From a checkpoint of a small masked image model: adamw at rate 0.0018, batches of 64.
Rows from block 2 of the encoder of a small masked image model, named by matrix and row number. Rows with one number belong to one neuron. Each number is 500 + 25 x the weight over its row's rms, rounded and kept within 0 to 999. All counts start at 0. Numbers have three digits each.
After each neuron's rows are labels from the 100 images, of 14976, where the neuron reaches its largest size: "strongest on" is what is common among them. Only what is clearly more common there than usual is listed. The data: photos of arthropod specimens (BIOSCAN-5M).
# gate: MLP gate (encoder.blocks.2.mlp.gate.weight, 512x128), inputs 64-127
# fc1: MLP up (encoder.blocks.2.mlp.fc1.weight, 512x128), inputs 64-127
# fc2: MLP down (encoder.blocks.2.mlp.fc2.weight, 128x512, transposed), outputs 64-127

gate.401:500486477503495464482552529498506512469512464462495475503507501512505435563481498529480489490521509491500529525474509459494539496500495457488498542489466494492488512503485485458513506491499515
fc1.401:529521550500506539475498491490494469510508498500539457500466472471517527519509467493486497517469491529483515480464466523518521491486492469458474500460524444516493486485453483527478497519499499
fc2.401:479475457462524483451505500502528575512511517518485515518503489513490485457402507519513508515470480495500465553479544515468483494527485499507517502458488514516473500527473508485493511493487532
strongest on: order Hemiptera

gate.487:459526492503514489514528518506498503485475557546458501473510441433510467479469530470508491507517507473532501539457480514535466545511535492488522505527521427508499517476486545521513507515515538
fc1.487:514507524484473478531469486513513506498466487449474513506514539562517512494531484487535519488514496493492494496479495465490504464510496576510459463461500498471445503518476488544490484473526510
fc2.487:501528483479495505476493508496528497482503566557505513464547489474470508457457538451502498539507481479499495528530483504553470507502520484476551509529523428504529496497504500489516508505510517
strongest on: order Hymenoptera

gate.225:528515514538550528522533488469477488491477493491501440500533467459478500521518482468499498505499504474475500510502450460499534541499487496512482521482456532503506541478510502451471520474523509
fc1.225:551473545489469464477501510469504562529512460490462503523502541482481482511513501504480507498546485485530481542495522533493546457503533503542520477503486501491495467492530510475489511519529515
fc2.225:481470523581531527529542489502488481510470494491502517473532495481525469487514477507494486480490518516439503521493535485452491480542479504494440472527488537489500462483491505508516500541509468
strongest on: order Coleoptera

gate.134:500538545523543520505474451505488491487510529491496483516537511522508504485514520514427488488506547507465473491536516483519529457494475506513464520513483500504503485515527496468508499480489492
fc1.134:485502447498490498482501507496519475513475546526542525472516487469452470466472472483514483453498531456527498492469493505483547541541504494497497531539500458510495544500527490497511537477517498
fc2.134:523476525502460510490543505505530545537509445479499496466494525521576494519504473526500516481524482475516516456522538503498508510491507535513503483447502515537450532489475488466487509510534517
strongest on: order Hymenoptera

gate.256:492493537531558512516513515503516458487508525513479458468538497502545496489507473477443516483466498543511446492484487501518501478513539488478494519527472539461515496446511471449480496509519518
fc1.256:486487513506522540515483475479493510497510519513483479482473493486556508532513519452490548530570469501509478486512490526514502492465530490490445484481442488493544491478468446484501477498511535
fc2.256:551490477477471484476474523523517510492487421484528493515494507559506522529536504517505516477491497513500530486481473472489483463469466497506494507470514513538510468532480555506493526547481477
strongest on: order Coleoptera

gate.249:487462534564527516518547495503492476519492489469476477492526507495502528482563517525453516471527527456467473511487552515500548517499497483515489535512458464497493541540513503452478501489482506
fc1.249:474540484519509534524503475500476496455534516498475510492517519497520503521505470432509539516528530539495507462531511514430502477515521473540468500507494486477516492493498499519542522503466484
fc2.249:467491494544520498480504460498502464461487527469507500567512486510475533511538534522506520470503515478476509525521489499512494474484515469473482496516508479488513549510490526493512491564472542
strongest on: order Hymenoptera

gate.381:496502505540523511512542528475500466505450514543481488466492455528535474507505512511455517504511502454504499486498462500488501477489535491490505513518495471476496475469500473509547502514458545
fc1.381:539495507533473488517530520497496515488500481486470503537514489507485529507523489528507506503471506517502506515514494492471495501480521533497474484419514487526486497536517529535500525544497547
fc2.381:497479531455472519523525515544544518488502459489483504473532499487538508488489473496499486503535496519489486503492554505506512531494481515549524490487512521524480482512436482502488517503510482
strongest on: order Hemiptera

gate.338:515477523590503506509499500513512514492457475490494460503522520467505509500501519507501521490498488466472516509495446496504535566495533500540490517520517528506463519522543494437533505524546551
fc1.338:523495513459501499496500483468499502508506553463468493500461497527484507521462522492509422566491524491486526478493526507491484541515496496444505509488483516538490532467539518500467508491532514
fc2.338:508478500499515499449481461474492513501499500506509502487517536513486511456489496503495504475502477456483538495526519475491445533474508487486452526516512558521562537504490513470499519506480499
strongest on: order Hymenoptera